From a checkpoint of a small self-supervised image encoder.
Training: muon at rate 0.01, 12900 steps.
Rows from block 11 of a small self-supervised image encoder, named by matrix and row number. Rows with one number belong to one neuron. Each number is 128 + 32 x the weight over its row's rms, rounded and kept within 0 to 255. All counts start at 0. Numbers have three digits each.
After each neuron's rows are labels from the 100 images, of 14976, where the neuron reaches its highest value: "colour at peak" is the nearest of a few named colours to the mean colour under the peak; "responds to" is what is common among them. Only what is clearly more common there than usual is listed. The data: photos with spoken descriptions (Open Images, Localized Narratives).
# fc1: MLP up (model.blocks.11.mlp.fc1.weight, 1536x256), inputs 0-127
# fc2: MLP down (model.blocks.11.mlp.fc2.weight, 256x1536, transposed), outputs 0-127

fc1.152:123188190121081136151116105106098138087155140139107127124054125030199136126129136101136161124122120155160093129160071089091129111177136147104117120097139107132091106140157153163074138131187148169143173103124106148135150153190168136109157140131128130118151147103145169168083114145225155145125176140133139172088083135162174149118132153094106114166067130083159155123139134134126111146145
fc2.152:123082053109114126099104144159112127154128113114109110123146098189073144126163122145111085150130138133075068135115141139181113159115109130165123161153094103151178119105080092096161142106134121093116131177121133092141111155067124123117087070144120129133096129189081092082148134109065101163098102113118127102159157135088117168140104074121173163115229110175145109161111105089113189109120
colour at peak: grey
responds to: text has "wall"; text has "table"

fc1.630:156139150147039087132090133150148131144100113098096106124101111194117148163153155086106140108148124161109121144142093086131187156115118108129121126173114161131162102119139134160120166061114114117070087136111130110068064097065168122090142163126059008135156132146106186137067108090116150104108149148129127170115137140185201147123115127139115112163128148147136141151136121115102120085164
fc2.630:086130108094211130098170130130095112111148156128160133103159121067136090111115114196161083172109116094118087097123153139146084100140165138132139150093099101141072141131116108131150118200148104113178159110134125132182166180177097099160123092115163229104115116152164068140203170173150126174123111106116140073119074118139077105137105127093167154092191083138153154126150141149133149166121
colour at peak: grey
responds to: text has "wall"; text has "table"; text has "sitting"

fc1.558:053159141118134135136164127142120111109150141188113162088172096141159138090148181117184086080102119193122059105126098160118166115151124043103127149098101146137134107174132107189144094122154084143097113113132112103186142167113146092088091167061106060110055197111065119084112128120109156175154108172134121154112128140077172092133098149123161064092110137093113164141169133143125124132142
fc2.558:181128073178141097127088132140124142124139110074174079131097162113085118143158113137108185154168135087139152131140163141181104141129166205174124122187139087139110125073115094051134190126110173117139133131096129146093103103149123167121149112178116179168174080138189121161151146137143139101126119084115113109126153132159113172081179147093137164169184104154138096146097068140085135121101
colour at peak: grey
responds to: text has "road"

fc1.436:103164143147111103085092150117148102149100169126142147136144146084097159120149096131117117129118113117127149122124073062139106135180149127166101132117120110127112064117150156113100159118127114137085125119097108134099147093131171070118090113113140088126121090052097212191113058146148157144130148134073127085147092145148127175146110114131111118106096125181101139114176104135116107131134
fc2.436:142092108101141155149141102135097173145123075119167083137106116126125100097154142125142123133119151118099051116137153192128130106122125101154119137163115096149121137127126066100165099135139113109172107162106131092156134165112095205138158122142106179153122154210145057091128202174100121139122158113177125140117137137091163082112143106116169148187186103088160129172058135096120185137114
colour at peak: grey
responds to: text has "sky"

fc1.697:116109071101107104127132167154110140189112152055089130129073116167200093121086094075086125178124125136073108154138121126180077180209067138097160159128134092061151128139167109126140151168118062150130152157103106091116080097179129087145123068176149173150098147130159144106166092146124156168096166131150149081160118156127146180088108069069160117133157143131105162155142133104137098116106
fc2.697:151108195157146140107136125110125137073095116152192089111169135092089181162161184179183113082101141129175100072155123110118172046104193104164108084132066120180140115114099135108121168089163175100102105114121110149115150188106132153132130125128115111071151126174099123185062183108152125104146089135129107180081117134128124099154138149160113147135123106118167108144112117139111149144197
colour at peak: grey
responds to: text has "holding"

fc1.39:139205102116128122119149155123123115145125116149119095136095118097204087149157153149152133134098095181143133124098036127142098152101093105090091130136156070088169165111128209102101122112111112166123144234114133066104089097145142166123110088107125160102132115175157126100112121148117144139142079086127167166110144145176195123105138154142150162135127132157050121157097166154127127111145
fc2.39:132039152122133136118130098113094150119158150096172129113160133133108146129113111115135139138155137086119104119167213082135135105182167120134142154111108173165079081137142046142121153135131108070129118024143094206131169152116130088131153149153102123139082126107105131169151121095138142126134152150105104131160084158133076134172094109096111123087147106104190183096162098078130136142108
colour at peak: grey
responds to: text has "man"

fc1.21:064100116064112110133165164122117151104164132134145114113141147060213116116118140193089101137116105181144112162148067094148069120218094089128106120088123065089157130118177097122129195124132121105052110150091091102192142143147114142123127130073133119124107137148109153141048141132136072103117163074150101147105148220131196129112120101104136139093110116130106138124184124141186079158184
fc2.21:156114127167133174107154103100105178095088107079135092106130147160104149139171114137214154162092152142101120053126129121127171116067175150148171155117047150168118121141118125130128152096185121105131195128079125115084116158124191133163138091190110171118132123146166099124184116141152237174111081214121101097083100051122114146139108113102139136140186084116151116179097092134078157084128
colour at peak: black
responds to: text has "holding"

fc1.138:078093069105125158079089146114097167192182107149137055141121152139125137167115135135134097211138104099134126131141177143115107149169069126172130099168096143097186195121104126137101102145113135108132155108144121123127148083121086121090124175084158154131140157119118072129125148131177197139101119100127154114112177074141141181129152067141130094172164159132173093150138128051138157100116
fc2.138:141136169135158102169197111141133098032107162119087167102133154104135124123134129125126163051110108144085121131105079130166151144126191163089138156115145118173106079142147094086180190109128123145100128184078114124131105163158189096177152103165121117123091105137150197152111124137110065128127131154135110147127098176124088084110111149148126168116113119142105164149139159171114092143153
colour at peak: black
responds to: text has "wearing"

fc1.644:149141148162154097126160076111100155109116119177168104167142133094136121167090132126146161160141113146085050154126123065176102151165135092147171142175088121145164129120101156128176152128133112106073119146130072166120127180092197119093087108051070139126134134165094148102133137130107099145123110119176126103092128182131107162179106114056097131102163148093164132120122152162059123112125
fc2.644:120151094087113141124095195137134142133127115076100133048103130121140123062192126138125077119097129123119175110167109160073146105134153160127132178113093111122082093129112082138120177126175117139175161145076164096115156084172061151098188113211136128102094116111157136140146162142126211105130137166087129133123131107124157136086147105125163149150147087183121123196140103086159147095132
colour at peak: brown
responds to: text has "sitting"; text has "table"

fc1.111:138122164095080146149133141095113214136146158086075120136103125136161064112076115101079126186177164138100132126158130146165113117119185163156110175070158100112159099113094071141115133087134113166184100161092123155157071120187114116130125154169086073079133121122144150097154147134121186140088159140129083104106144103148100166106165125117192123172148097107081103182151178141116106112167
fc2.111:090147103118154126118131156155138038117107119167184104141128135098124165165193152154150116104030098109157114127098129103135148135132097079112140116155065165169115143158146161127148148107172097097118168140138145061102145144098154173128158091094155162154108146140122140197075152146148102130129095113181169136131120159084138135120093135138063171099183138175167122114125105127123174135125
colour at peak: grey
responds to: text has "sitting"